Rows from expert 11 of block 9 of the encoder, named by matrix and row number. Rows with one number belong to one neuron. Each number is 128 + 32 x the weight over its row's rms, rounded and kept within 0 to 255. All counts start at 0. After the name is the row's rms in percent of the matrix's.
# up: expert up (encoder.blocks.9.mlp.up, 32x80x160), inputs 80-159
# down: expert down (encoder.blocks.9.mlp.down, 32x160x80, transposed), outputs 80-159
up.68 102 [ 99 139 118 131 118  92 177 120 134 105 153 174 143 107  56 154 127 100  78 162 141 114 176  97  66 110 153 100  72  89 122 126 120 143 159 105 119 147  75 161 190 157 167 157  98 164 181 135 127 131 133 155 155 154 122 122 129  61  87 124 151 126 124 153 181 145 118 180 198 132 184  84  86 151 122 136 109 161  79 116]
down.68 090 [ 88 146 111 170 119 158 174 174 122 103 113 128 137 105 154  98 146  98 147  91  65 183  87 132 139  96 131 102 182 171 178  86 155 125  84 175  99  96 140 160 104 160 106  91 113 116 109  71  86 161 159 130 141 128 157 117 145 119 146 185 131 130 111 129 114 145 130  83 109  93 147 103 136  73  71 150 136  95 123 170]
up.69 094 [114  89 125 141 101 123 190 140 148 153 117 125 127 127  73 141 167 142 109 134  64 154 135 166 116 166 165  98 108 152 123 195 129 151 145 143 145 116 130 125  76  85  94  32  23 100 119 106 133  72 153  93 168 132 121  71  80 137 123 143  94 161 180  94 134 169 122 144 140 111 188 144 144 104 184 115  90  80 101 129]
down.69 090 [119 127 159 153 138 102  99  55 149 160  94 193 134  96 191  97 141 156 138 143 147  90 141 190 133 155 123 186 134 142 116  59 125  88  82 129 120 138 118 100 108 113 162  88 145 173 118 133 149 134 129 132 118 136 108 161  81 161 131 141 100 121 146 139 128  67 123 170  97  84 134 101 118 153 101 143  84  81 122 136]
up.70 091 [107 169 175 151 162 105 106 133  98 183 117  81 138  29 119 116 163 158 164  86 128 106 106  93  33 112 177 113 122 120 117 111 102 176  96 134 111 103 174 138 171 127 149 137 135 169 161  93 146 154 163  86  99 129  94 197  90 153  82 153 113 138  94 107 134 141 141 113  75 109  45 122 140 172 128  96 146 147  78 156]
down.70 090 [162 136  92 140  84 164 181 113 133  89 135 130 143  97 169 138 119  91 120 171 168 111 121 125 126  93 130 124 145 114 135 131  85  85  83 113 163 107 128 163 149 152 148  46 129 108 125  72 125  98 108 184 139 166 185 111 160 143  54 121 166 129  91 166 167 104 185 154 123 139 138 140  99  64 170  90  99 182 134  88]
up.71 082 [191 117 110 124 179 124 138 105 113  96 149 103 126 131 100 158 126 137  90 135 161  90 165 144 117 140 177 166  94 122 126 104  54 123 131 163 106 127 130 192 133 137 129 172 176 119 149 134 105  80 185 152 140 112  77 140 111 119 164 191 186 129 148  91 139 117  89 133 128 116 140 103  92 107  50 173 101 133  87 173]
down.71 080 [145 149 141 167  90  77 145 131  84 154 112 108  71 105 166 119  69  88 128 128 151 167  93 115 166 105  71 130 120 121 104 157 156 109 100 118 152 140  78 108 145 134 136  77 141 196 102  73  98  75 136 105  79 128 156 103 121 109 154 112  60 146 129 131 148 127 115  75 110 107 141 133 126 159 141  91 120 163 142 121]
up.72 106 [139 160  64 128  92 123 151 116 123 123 122  79 113 110 149 169 122 120  90 133 155  77 134 104  96 144 107 128 115 159 116 141 115  98  94 114 137 146  93 177  90  74 120  95  83  69 121 132 135 143 162 138 150 143 148 155  86 157  58 149 102 163  79  70 131 108 161 156 135 174 162  28 138 187 145 120 134 157 154  64]
down.72 127 [154  81 164 155 154 110 135 222 122  71 142  53  93 137 130 130 109 202 194 149 112 130 135 152 150 136 131 153 154 148 117 132  82 159 109 148 128 138 103 100 128 125 106 126 118 104 160 167 150 166 215 169 126 132 132 110  67 109  42 185 167 118 138 169 119 132 133 148 129 154  63 122 131 105 137  97 137  87 102 140]
up.73 099 [124 143 123  84 187  90 123  62 113 160 118 111 147 140 103 118 156 135  89 138 168 185 127 136 118  89 143 102  47 108 161 123 129 171 169 108  80 145 132 141  43 105 143 150 152 180 108  30 115 122 100 139 168 127 120 115 121 129 143 112  46  71 124 114 154 168 126 137 122 174 101 154 172 133 134 124 180 135 160  87]
down.73 101 [127 123 133 113 110 182 116 177  69  11  98  93 126  92 139 152 135 169 117 164 117 144 151 114 163  99  95 114 135  98 126 129  91 152 214 111 169 175 128 112 157 136 140 155 109  97 131 166 178 161 120 141 146 192 115 133 149 159 120 118 119 155  74 157 125  89 148 112 109 117 134 132 137 134  84  66 144 159 163 134]
up.74 098 [106 110  89 174  64 110 157 194 128 170 130 108 111 137 187 155 114  74  81  69 155 100 119 146 179 154 139 111  94 151 140 134 124 155 136 120  88 165 186 155 120  58 123 112 118 108 129 183 128 116 141  97 138 168 104 145 110 141 133 111 103 193 141 105 109 156 136 119  91 121 108 120  91 122 131  80 123 170 178  59]
down.74 101 [134 101 173 128 163 113 152 129 134 160  91 167 129 176 120  86 145 156 150  53  64 100 127 161 136 127 180 192  80 160 149 137 151 121  54 147 163 151 111  82 149 127 108  93 126 107  84  87  71 105 106 138 182 133  75 158  87 141 134 161 118 172 136 123 108 140 104 115 116 119 157 165 141  80 160 145 128  65 138 127]
up.75 086 [176  99  88  99  88  88  67 135 150 137 140 112  90 180 107 103 118 163 127 148 117 127 129  97 127 137 105 105 167 105 126  69  64 179 154 130 122 156 159 152 140 144 109 134  88 147 151 150 118 150  66 125 161 158 155  97  86 136 128 152  73 157 132 123 140 114 164 113 113 167 119 178 132 137 125 161 137  93 156 116]
down.75 096 [112 120 116 134 129  96 193  98  70 135 134 123 121 130 133 107 157 111 149 108 108  67 146 124 161  71 124 132 133 172 131  80 121 122 112 108 140 135 102 169 163 137 110 101 147 107 106 125  83 125 129 132  72 118  83 156 125  73 144 109 124 122 133 106 123 138 108 168 105 112  83 190 126  75 180 154  97 111  90 138]
up.76 098 [124 116 150 140 149 125 138 146 135 119 137  92  91  57 135 125 105 150 164 153 108 103 126 159  92 152 110 166 128 147  96 172 132 134  91 165  80 102 103 105 118 110 195  65 112 161  88 152 177 182 118  96 143 156 111 148  88 108  76 142 186 110  90 147 125  95 108 124 105 109 114 128 148 179 123 155 120 162 183 140]
down.76 098 [153 165  30  77 155 125 149  73 124 133 163 123 174 140 193 146 173 137 114 211 149  59  94 115 125  91 113 126 154 129 103 136 145 137 107  73 167 127 119 145 150 101 151 141 159  65 112 117 120  92  87 171 140 129 105 163 185 107 133 151 169 137 150 127 111 124 128  87 152 162 171 108  71  85 140 130 153 154 117 162]