{"horizontal_flip": true, "bottleneck": "vq", "encoder_activation": "gelu", "encoder_mlp_ratio": 2, "encoder_bias": "all", "encoder_shared_expert": false, "encoder_conv_stem": true, "encoder_width": 160, "orthogonalizer": "newton_schulz_5"}
Rows from block 10 of the encoder of a small image VQ-VAE, named by matrix and row number. Rows with one number belong to one neuron. Each number is 200 + 30 x the weight over its row's rms, rounded and kept within 0 to 999. All counts start at 0.
After each neuron's rows are labels from the 100 images, of 14848, where the neuron reaches its highest value: "patch colour" is the nearest of a few named colours to the mean colour under the peak. Only what is clearly more common there than usual is listed. The data: microscope photos of single blood and bone marrow cells. In brackets: how many of the 100, against the usual share in percent.
# fc1: MLP up (encoder.blocks.10.mlp.fc1.weight, 320x160), inputs 80-159
# fc2: MLP down (encoder.blocks.10.mlp.fc2.weight, 160x320, transposed), outputs 80-159

fc1.290,235,211,151,180,141,216,225,218,144,207,212,204,202,185,209,190,173,191,225,208,202,235,231,182,213,195,152,216,190,196,172,151,166,207,217,186,173,213,157,211,247,238,214,291,198,164,183,234,154,234,217,192,230,189,170,201,224,201,193,225,241,172,186,234,217,199,212,213,254,241,199,223,169,155,176,201,229,222,170,200
fc2.290,252,199,257,214,265,216,209,201,217,240,245,193,188,204,181,166,182,209,173,241,258,204,172,207,197,170,207,205,217,205,190,202,259,202,259,226,166,186,209,171,228,257,187,168,191,158,261,228,175,229,200,191,172,204,202,147,129,201,169,207,175,186,184,245,235,207,178,230,235,252,196,212,170,179,218,231,187,218,180,197
patch colour: purple (58 vs 22.8)

fc1.95,170,187,219,163,210,193,192,149,149,219,187,212,176,199,185,181,188,210,145,209,224,189,145,190,196,161,174,230,249,180,219,205,133,202,194,166,205,222,215,228,180,200,173,254,173,284,217,224,198,251,211,206,184,158,226,148,243,195,219,216,219,169,176,229,189,160,205,225,254,190,237,216,152,180,201,179,199,264,236,170
fc2.95,201,213,290,232,225,194,203,198,239,202,178,133,222,219,141,156,236,174,182,216,160,206,194,227,242,214,194,198,140,178,201,180,198,214,186,217,206,147,267,149,221,183,224,193,244,184,186,212,206,253,234,189,199,236,216,182,201,181,234,188,202,208,161,256,194,199,223,241,193,207,209,220,233,169,139,227,167,180,248,180
patch colour: purple (84 vs 22.8)

fc1.132,233,190,207,229,187,203,205,202,141,214,151,197,191,176,151,146,253,160,245,191,228,150,176,219,212,175,251,197,174,231,293,180,236,211,222,240,176,265,169,247,232,262,239,187,212,178,193,241,178,250,148,182,211,173,216,248,182,221,201,197,171,157,235,188,162,176,149,246,219,196,230,212,172,195,170,195,197,223,155,238
fc2.132,191,184,163,172,163,229,234,197,222,250,198,200,200,206,199,252,202,204,158,246,214,225,220,246,176,173,235,223,211,209,209,202,240,184,149,199,176,201,178,199,131,211,177,210,207,259,231,121,173,152,211,189,176,206,196,235,188,211,204,151,222,224,203,155,236,161,208,292,230,187,230,121,172,190,204,234,200,192,169,239
patch colour: blue (34 vs 7.7)

fc1.292,204,259,178,177,235,223,209,197,166,195,194,211,218,222,226,200,182,210,235,178,213,241,197,156,168,204,135,229,197,205,188,201,175,197,272,165,191,209,154,173,243,252,218,211,216,232,214,235,118,225,229,190,205,175,176,185,223,199,189,174,212,179,206,210,223,220,120,212,239,207,207,240,182,163,197,224,209,226,182,208
fc2.292,202,169,186,234,193,202,192,160,193,192,155,205,202,188,198,226,179,176,236,180,162,165,243,252,240,165,176,212,213,202,238,285,245,184,152,188,204,271,253,221,138,174,166,176,224,203,161,146,230,192,177,203,213,201,231,201,232,171,225,179,228,224,204,170,206,191,196,196,129,188,216,159,228,215,166,188,177,232,207,170
patch colour: purple (80 vs 22.8)

fc1.255,225,213,205,199,150,182,195,182,202,152,163,213,171,162,246,155,206,184,210,232,224,228,178,209,200,171,203,197,165,143,202,245,218,226,211,207,212,231,214,210,209,174,198,160,190,163,228,205,206,241,175,213,204,170,192,186,221,227,189,208,191,133,171,202,281,208,182,208,186,185,235,154,171,203,133,170,154,199,158,261
fc2.255,180,221,145,186,159,213,189,234,149,207,201,195,183,225,191,226,182,175,191,170,189,189,192,192,198,177,205,199,197,224,173,180,200,229,166,253,196,136,213,215,239,168,212,222,238,167,199,114,230,255,211,178,173,192,197,208,261,141,194,214,210,270,248,184,164,233,235,203,186,195,223,172,189,236,242,215,230,223,237,189
patch colour: pink (87 vs 25.2)

fc1.319,229,199,172,205,224,173,225,185,169,204,158,222,224,175,202,226,232,265,190,233,206,228,163,222,202,193,181,237,196,240,176,202,228,226,213,206,228,180,141,186,136,203,179,156,169,197,186,191,209,259,150,231,198,199,241,147,172,175,214,186,233,144,166,206,207,158,182,185,141,182,151,217,136,148,178,223,180,236,216,213
fc2.319,195,238,184,208,216,229,172,194,176,194,225,273,182,219,157,175,255,172,211,133,205,171,212,188,213,153,207,155,190,191,210,222,207,192,188,248,190,175,159,172,188,225,178,170,230,192,215,227,211,130,226,162,180,220,224,241,191,261,223,213,212,200,228,209,200,197,176,226,189,163,231,197,215,167,213,203,229,199,150,207
patch colour: grey (98 vs 22.7)

fc1.296,134,250,208,149,177,233,221,224,205,156,189,213,201,197,261,235,168,204,180,198,208,218,198,193,187,201,249,158,188,161,244,205,130,217,240,219,254,244,156,212,213,161,267,199,233,176,194,243,203,237,194,151,227,190,204,227,167,186,208,180,244,196,218,155,170,185,219,174,194,198,267,220,224,220,235,177,212,200,237,226
fc2.296,187,214,229,159,208,211,216,190,211,211,237,171,175,221,182,156,190,161,211,191,159,179,145,212,208,204,239,213,160,189,169,172,194,204,253,197,193,158,185,187,214,228,205,195,207,191,192,181,217,200,219,141,199,202,208,238,191,242,211,184,238,218,233,209,168,256,184,193,163,133,290,196,277,221,140,212,207,223,187,193
patch colour: blue (39 vs 7.7)

fc1.301,216,180,165,175,192,203,234,177,195,202,157,183,173,165,232,187,188,278,173,180,184,275,254,176,219,187,204,182,208,211,239,200,196,173,200,198,225,236,198,178,233,217,203,188,189,222,241,166,164,212,212,150,143,222,183,217,147,193,216,165,231,182,201,222,192,182,193,155,183,201,257,141,190,156,215,170,171,230,173,246
fc2.301,211,179,229,135,202,256,240,193,199,166,214,195,160,189,163,224,260,90,212,258,207,195,193,274,202,214,161,191,191,195,196,237,207,247,219,233,193,190,202,238,177,185,242,246,173,157,183,217,199,259,220,171,220,183,138,209,206,233,177,148,170,213,173,167,259,162,175,196,214,204,203,217,221,202,160,240,213,215,251,173
patch colour: blue (69 vs 7.7)

fc1.281,160,193,218,235,223,215,213,196,146,199,182,197,138,149,188,159,192,208,171,191,199,170,201,227,222,193,204,197,230,172,183,197,215,173,209,190,202,239,191,206,212,206,231,175,208,207,222,200,255,185,185,272,230,179,148,176,231,224,223,193,233,160,169,179,193,198,224,175,214,220,194,225,148,207,191,190,159,224,189,183
fc2.281,231,158,192,191,225,213,219,179,232,158,193,164,166,197,217,166,224,193,190,186,185,218,164,216,171,149,235,187,242,286,179,227,212,207,239,152,235,207,314,179,219,226,166,205,198,187,201,158,166,250,212,131,211,157,149,193,131,227,236,255,216,202,237,203,241,227,185,184,190,170,188,209,242,221,141,204,290,201,239,133
patch colour: white (59 vs 20.3)

fc1.179,194,211,245,191,201,202,204,198,144,199,140,258,247,184,245,219,154,179,234,232,203,251,172,193,210,205,190,194,155,196,204,196,168,183,179,227,212,209,187,207,260,160,192,187,220,185,173,211,182,218,190,235,174,227,215,183,210,191,154,176,212,120,164,190,175,238,197,149,236,190,211,259,197,159,190,197,172,200,215,249
fc2.179,184,131,181,221,198,238,168,198,219,193,186,254,176,259,186,204,177,195,235,189,207,181,190,163,260,191,201,159,231,193,218,203,200,200,202,164,176,176,198,183,163,220,239,180,199,185,231,197,183,211,222,179,227,261,231,135,183,220,193,205,208,149,192,201,200,213,229,198,141,190,199,237,193,215,156,184,181,231,235,209
patch colour: white (51 vs 20.3)

fc1.62,201,213,225,230,277,163,156,219,162,203,155,211,191,129,231,224,208,177,192,201,181,263,173,216,164,168,219,166,208,221,239,197,212,180,242,252,149,241,187,196,207,239,187,180,175,259,265,226,181,166,192,211,219,194,209,183,177,196,191,175,203,122,219,196,204,186,191,157,217,178,200,216,194,172,168,209,225,183,222,241
fc2.62,198,126,210,130,138,241,215,230,217,165,236,213,193,176,183,164,155,181,174,207,188,168,203,185,243,153,212,226,184,179,223,241,207,185,179,203,258,230,195,202,200,226,225,184,174,182,170,185,244,220,251,213,187,229,195,196,183,176,226,232,252,210,199,230,139,205,235,233,253,222,226,178,182,214,158,159,188,241,165,143
patch colour: pink (61 vs 25.2)

fc1.187,214,167,218,202,201,227,187,229,212,206,237,181,174,193,171,219,230,204,213,238,222,149,228,186,237,235,210,191,163,179,165,175,167,167,231,229,157,203,182,228,219,171,156,234,209,199,193,250,213,255,175,245,156,254,171,168,223,152,207,153,161,209,225,187,171,204,212,186,271,163,251,187,219,170,206,189,177,238,159,226
fc2.187,167,171,192,196,167,203,185,217,215,214,178,239,178,145,150,184,178,247,179,158,220,213,128,165,213,180,151,244,235,230,195,213,159,146,246,238,188,172,200,205,228,182,172,178,149,216,201,178,221,179,209,132,209,153,218,191,221,199,237,175,190,195,188,169,188,192,207,220,188,224,213,198,243,182,163,200,235,180,237,193
patch colour: pink (89 vs 25.2)

fc1.191,211,185,183,171,182,165,256,190,198,228,215,200,182,176,279,195,202,191,226,257,222,203,187,171,191,159,139,194,236,234,170,171,247,215,222,180,198,278,138,236,210,194,182,186,153,196,216,174,192,225,157,195,190,199,165,167,194,181,216,152,208,177,232,204,246,158,170,185,195,170,220,184,169,257,158,174,208,238,195,190
fc2.191,220,168,268,186,202,239,134,167,208,185,191,212,235,230,158,185,214,135,174,171,174,161,267,185,220,216,198,228,170,201,234,234,211,190,141,251,181,175,260,179,179,240,162,221,226,208,198,216,209,190,197,166,257,197,220,247,198,203,203,237,229,195,194,221,160,206,228,216,177,247,208,213,221,251,195,214,183,187,180,167
patch colour: white (69 vs 20.3)

fc1.110,207,190,214,181,186,217,221,203,203,211,218,203,163,151,210,178,159,194,161,194,227,158,132,188,246,155,214,253,208,181,246,147,197,187,235,209,229,225,197,183,207,266,251,202,229,185,219,193,197,258,223,214,211,195,206,196,226,199,240,199,196,189,220,242,171,201,152,216,229,199,224,248,198,233,237,209,193,152,240,223
fc2.110,192,223,183,219,235,186,188,158,203,195,195,181,212,215,147,177,277,149,202,219,202,154,214,204,242,225,277,211,205,166,178,204,183,192,180,220,213,176,255,209,237,180,191,236,111,171,168,211,222,245,190,262,202,187,211,195,214,200,189,219,205,234,222,161,219,209,188,221,163,178,192,175,145,170,162,184,166,199,215,193
patch colour: purple (56 vs 22.8)

fc1.21,202,175,238,205,260,256,197,201,170,218,130,223,220,173,181,211,187,242,166,197,231,183,173,245,159,190,187,188,215,196,197,159,219,171,195,256,168,228,159,230,235,144,171,226,218,220,209,145,211,232,176,215,189,189,192,228,184,232,205,214,206,156,203,231,160,181,194,199,217,199,267,148,151,153,182,176,176,224,226,220
fc2.21,214,175,194,190,197,208,147,165,191,215,216,207,249,190,167,194,186,152,181,210,204,208,202,216,200,213,236,205,179,172,170,172,181,211,227,187,240,186,222,269,193,210,196,140,193,277,219,173,196,265,178,186,200,222,237,196,192,153,256,236,266,190,235,244,276,215,136,198,211,217,129,161,189,143,235,205,209,149,183,176
patch colour: white (61 vs 20.3)

fc1.243,197,186,167,252,280,204,196,129,172,227,265,277,175,187,220,194,212,195,224,142,199,199,167,213,160,171,173,194,181,246,194,211,199,175,225,206,163,179,212,132,175,198,170,197,176,226,200,226,216,211,147,146,226,227,225,176,147,202,221,170,172,211,198,199,210,193,216,202,238,239,199,238,185,169,261,169,212,188,221,269
fc2.243,207,218,191,232,198,200,216,133,206,206,185,166,187,203,193,234,196,202,244,185,191,171,226,267,187,213,186,147,221,195,208,246,225,208,245,188,197,167,209,216,197,152,184,228,241,203,259,186,177,151,230,188,198,157,204,195,158,184,191,162,226,200,219,189,212,205,209,215,189,168,243,194,196,187,201,232,199,184,207,170
patch colour: pink (51 vs 25.2)

fc1.165,258,189,251,250,169,214,226,259,169,243,248,240,194,231,156,182,208,200,169,251,154,210,235,175,231,268,247,176,199,228,195,136,211,223,204,234,241,184,166,240,240,185,198,218,213,197,189,202,178,215,173,220,150,207,181,169,178,256,153,202,166,167,184,222,179,218,152,188,203,192,229,195,165,168,169,176,198,207,182,213
fc2.165,247,205,250,210,154,194,179,224,200,181,243,199,149,200,216,235,218,176,158,221,194,183,161,226,258,120,165,235,196,227,214,253,252,218,181,193,218,176,214,225,202,189,192,190,195,209,216,159,215,175,250,190,154,165,209,234,189,210,237,155,239,210,196,185,199,227,194,232,229,198,207,176,221,190,184,218,205,195,211,174
patch colour: white (63 vs 20.3)

fc1.183,186,182,212,183,169,135,200,200,150,148,172,223,201,202,207,191,195,181,233,235,165,158,206,192,216,197,219,204,192,200,135,197,212,197,167,271,197,212,223,192,167,160,189,200,200,234,210,216,193,272,172,201,205,189,183,174,117,214,189,246,198,211,187,222,183,173,254,157,234,241,157,202,171,185,219,195,211,161,217,168
fc2.183,208,197,220,179,284,175,223,203,187,179,173,226,193,189,185,169,217,144,199,211,204,193,202,192,249,214,197,178,254,226,234,205,190,233,179,155,255,224,213,192,158,215,196,196,197,181,219,238,219,182,202,234,169,216,181,232,183,182,186,179,184,262,197,227,189,209,142,217,132,218,209,199,200,200,151,189,215,114,161,180
patch colour: purple (56 vs 22.8)

fc1.266,201,173,189,181,177,174,176,206,221,181,210,213,236,214,252,198,169,238,196,197,147,193,246,178,188,214,153,183,118,241,232,151,194,249,236,194,199,247,192,213,224,162,187,178,221,176,217,187,213,196,176,188,217,191,251,171,143,174,231,199,248,159,250,213,230,187,177,195,150,186,205,230,179,221,218,175,188,191,197,261
fc2.266,198,221,195,243,218,200,197,186,198,207,187,227,164,201,217,194,214,190,223,214,238,197,207,220,213,164,169,195,212,216,151,229,161,203,222,225,120,230,184,241,164,236,180,128,195,236,101,193,234,192,201,206,161,140,264,222,214,218,202,220,261,228,203,211,203,244,167,229,195,162,157,215,184,225,192,185,174,217,197,186
patch colour: purple (55 vs 22.8)

fc1.18,202,175,218,194,177,151,214,143,203,201,171,166,205,251,169,235,225,186,259,267,190,196,171,153,196,270,258,201,166,214,188,221,226,247,185,245,172,225,201,201,195,185,214,158,197,168,181,230,160,222,191,238,206,208,216,254,197,146,183,205,192,189,241,233,165,217,168,230,207,219,221,233,175,238,230,174,256,154,215,214
fc2.18,232,233,247,190,227,141,141,167,188,203,239,173,234,252,198,228,196,202,171,172,200,217,185,205,158,236,215,196,233,215,159,271,180,200,227,241,206,175,181,202,226,179,215,262,193,183,172,238,205,215,190,213,218,211,177,182,219,199,155,197,187,211,155,223,156,244,201,173,213,172,168,208,163,188,222,212,226,214,292,188
patch colour: blue (67 vs 7.7)

fc1.17,172,193,183,186,197,199,213,217,219,179,197,271,153,189,201,161,150,192,172,194,185,178,195,193,221,211,250,247,193,202,226,182,191,185,249,180,178,238,192,211,228,216,235,250,210,221,196,212,172,159,189,186,211,222,226,231,204,192,233,217,216,172,236,222,195,167,180,223,212,250,196,165,180,236,203,226,214,197,182,277
fc2.17,210,239,192,256,232,175,185,148,200,156,223,172,209,216,174,214,183,179,167,187,186,189,203,159,215,244,201,167,209,188,195,234,244,259,152,276,195,208,224,208,180,194,198,236,192,164,201,147,209,263,195,146,217,164,169,216,217,227,205,158,213,231,189,206,161,170,221,172,171,187,207,166,226,177,197,249,187,160,242,134
patch colour: purple (63 vs 22.8)

fc1.239,230,184,219,230,159,185,223,219,207,230,224,219,190,142,195,248,186,170,173,172,212,229,278,216,149,284,197,182,160,145,237,174,191,176,253,208,152,184,226,193,193,221,188,178,244,179,188,189,171,213,191,164,196,155,184,180,226,200,162,182,242,159,170,184,193,196,244,196,184,229,239,163,220,211,221,169,253,149,162,232
fc2.239,209,152,243,165,159,221,207,234,202,223,210,192,239,241,168,181,196,229,140,245,178,159,171,209,148,220,214,193,164,217,224,207,249,239,154,215,190,243,191,246,200,197,252,225,172,220,235,182,250,146,234,203,203,233,204,197,159,147,219,164,166,178,202,245,184,192,208,237,189,189,207,210,223,170,200,215,231,104,214,206
patch colour: white (63 vs 20.3)

fc1.311,182,234,202,176,227,188,171,216,189,259,143,181,166,200,223,150,248,248,177,197,164,230,196,222,207,167,243,218,159,187,190,203,203,166,219,219,187,181,197,182,199,232,260,206,201,248,203,244,236,236,162,203,221,242,161,166,223,191,170,229,231,219,160,232,195,146,185,183,159,174,202,164,203,228,209,193,186,221,177,216
fc2.311,218,182,203,205,177,191,210,189,168,206,196,214,208,172,239,190,231,215,199,180,175,226,170,218,182,160,221,179,226,224,184,134,209,228,207,153,217,205,204,255,211,253,210,159,184,204,224,228,193,236,212,206,211,182,221,232,128,219,155,191,211,273,206,247,170,243,182,262,139,180,196,230,193,218,238,215,179,161,205,251
patch colour: purple (77 vs 22.8)

fc1.131,236,194,175,168,239,201,194,143,236,201,137,189,149,186,206,200,136,208,229,170,185,249,192,183,231,261,187,241,194,181,164,201,197,155,218,161,201,223,174,186,172,237,214,224,209,156,183,164,181,220,230,175,134,240,181,151,247,203,183,181,172,210,167,247,128,229,211,204,206,196,217,229,197,239,183,208,189,239,158,221
fc2.131,165,192,241,208,158,230,188,200,225,214,196,237,249,135,183,234,206,189,203,184,202,179,195,226,241,207,203,145,222,214,292,163,202,214,176,178,205,197,249,209,174,223,170,233,171,205,155,155,164,206,209,111,205,200,160,193,163,252,175,205,213,221,178,204,270,189,191,236,209,191,183,182,203,154,161,223,203,216,169,214
patch colour: blue (86 vs 7.7)

fc1.30,212,188,192,218,177,156,140,233,221,222,173,180,156,190,187,136,153,194,204,213,166,173,192,198,212,203,199,199,218,174,185,217,200,212,203,195,185,262,233,207,222,211,239,176,216,225,246,256,223,208,192,234,176,216,251,215,211,266,203,255,199,127,171,174,178,235,188,156,245,215,175,220,206,236,208,149,194,184,176,206
fc2.30,166,198,283,228,175,235,153,243,160,198,220,203,178,220,209,208,192,213,228,162,190,187,154,178,170,160,199,167,167,157,246,190,239,197,199,179,200,227,234,214,182,203,174,219,186,218,223,236,214,185,210,206,177,164,209,253,167,204,168,194,255,242,197,180,225,230,180,222,221,183,202,191,211,89,202,174,169,176,229,232
patch colour: blue (50 vs 7.7)

fc1.184,192,221,166,165,201,299,179,222,192,132,230,164,230,247,161,132,147,181,176,225,180,172,170,199,242,194,196,197,211,174,230,176,181,181,187,201,243,254,207,225,227,184,167,193,243,189,240,264,219,172,157,193,215,186,209,217,271,180,187,193,206,201,226,223,190,171,169,167,193,187,229,221,226,200,208,186,225,225,195,223
fc2.184,190,251,240,180,218,236,154,170,188,178,210,185,238,227,262,141,234,195,180,245,213,193,147,185,244,198,231,215,194,175,196,251,174,189,205,210,234,230,208,181,186,232,216,199,230,198,158,196,220,177,291,230,148,204,176,186,197,195,205,175,186,171,239,196,209,199,190,170,152,176,226,224,219,206,184,225,222,190,220,148
patch colour: pink (55 vs 25.2)

fc1.56,174,218,195,261,205,158,209,202,183,202,131,217,190,166,172,230,190,202,168,221,219,181,187,228,196,167,174,191,162,257,260,211,215,138,212,202,254,243,186,196,226,189,191,183,161,180,177,238,230,237,249,221,216,209,217,191,153,130,179,208,181,151,173,187,256,229,160,196,130,193,253,241,187,220,244,174,192,150,213,244
fc2.56,152,204,226,154,176,224,151,208,200,194,239,206,196,186,267,192,182,195,182,169,206,193,218,114,216,201,227,223,209,248,173,175,180,204,183,246,208,190,194,237,186,197,222,206,197,280,221,242,194,250,194,154,231,219,212,208,202,201,197,224,141,237,199,186,179,214,214,244,231,173,220,167,226,197,257,170,179,214,209,158
patch colour: blue (49 vs 7.7); brown (26 vs 0.7)

fc1.182,201,196,221,208,184,166,171,188,161,226,205,192,199,217,161,242,181,246,181,153,198,206,204,210,183,172,202,192,202,145,235,207,190,185,171,239,194,230,201,243,180,235,188,202,197,226,235,210,178,195,175,237,188,200,223,185,209,214,171,183,210,176,229,185,227,165,190,232,236,215,265,216,135,212,216,215,214,219,183,230
fc2.182,195,250,159,239,188,136,213,216,164,180,151,206,242,145,152,233,209,190,183,227,272,240,201,225,170,124,197,142,238,205,227,186,200,233,153,204,184,198,237,188,223,233,203,182,213,228,168,208,196,187,218,120,188,204,165,189,233,206,215,188,195,213,212,208,263,169,235,180,209,180,189,188,175,183,203,145,211,291,169,213
patch colour: blue (40 vs 7.7)

fc1.308,242,151,218,174,185,191,200,170,143,208,217,236,197,224,179,199,194,192,172,234,121,207,207,244,154,175,203,177,160,205,204,197,200,193,160,207,226,224,221,172,214,251,234,160,191,183,160,170,221,219,191,169,232,271,210,183,202,158,244,221,235,202,201,180,197,169,227,138,197,234,208,210,188,234,160,202,202,228,209,159
fc2.308,151,218,169,206,159,166,201,192,201,199,225,191,244,179,241,240,227,248,230,203,187,232,210,178,183,202,266,191,257,203,218,177,231,219,200,132,213,208,187,256,225,185,192,175,213,234,169,199,199,194,215,245,189,195,198,136,243,232,216,184,147,160,164,168,207,187,162,185,189,207,242,207,205,201,240,191,218,189,168,227
patch colour: grey (100 vs 22.7)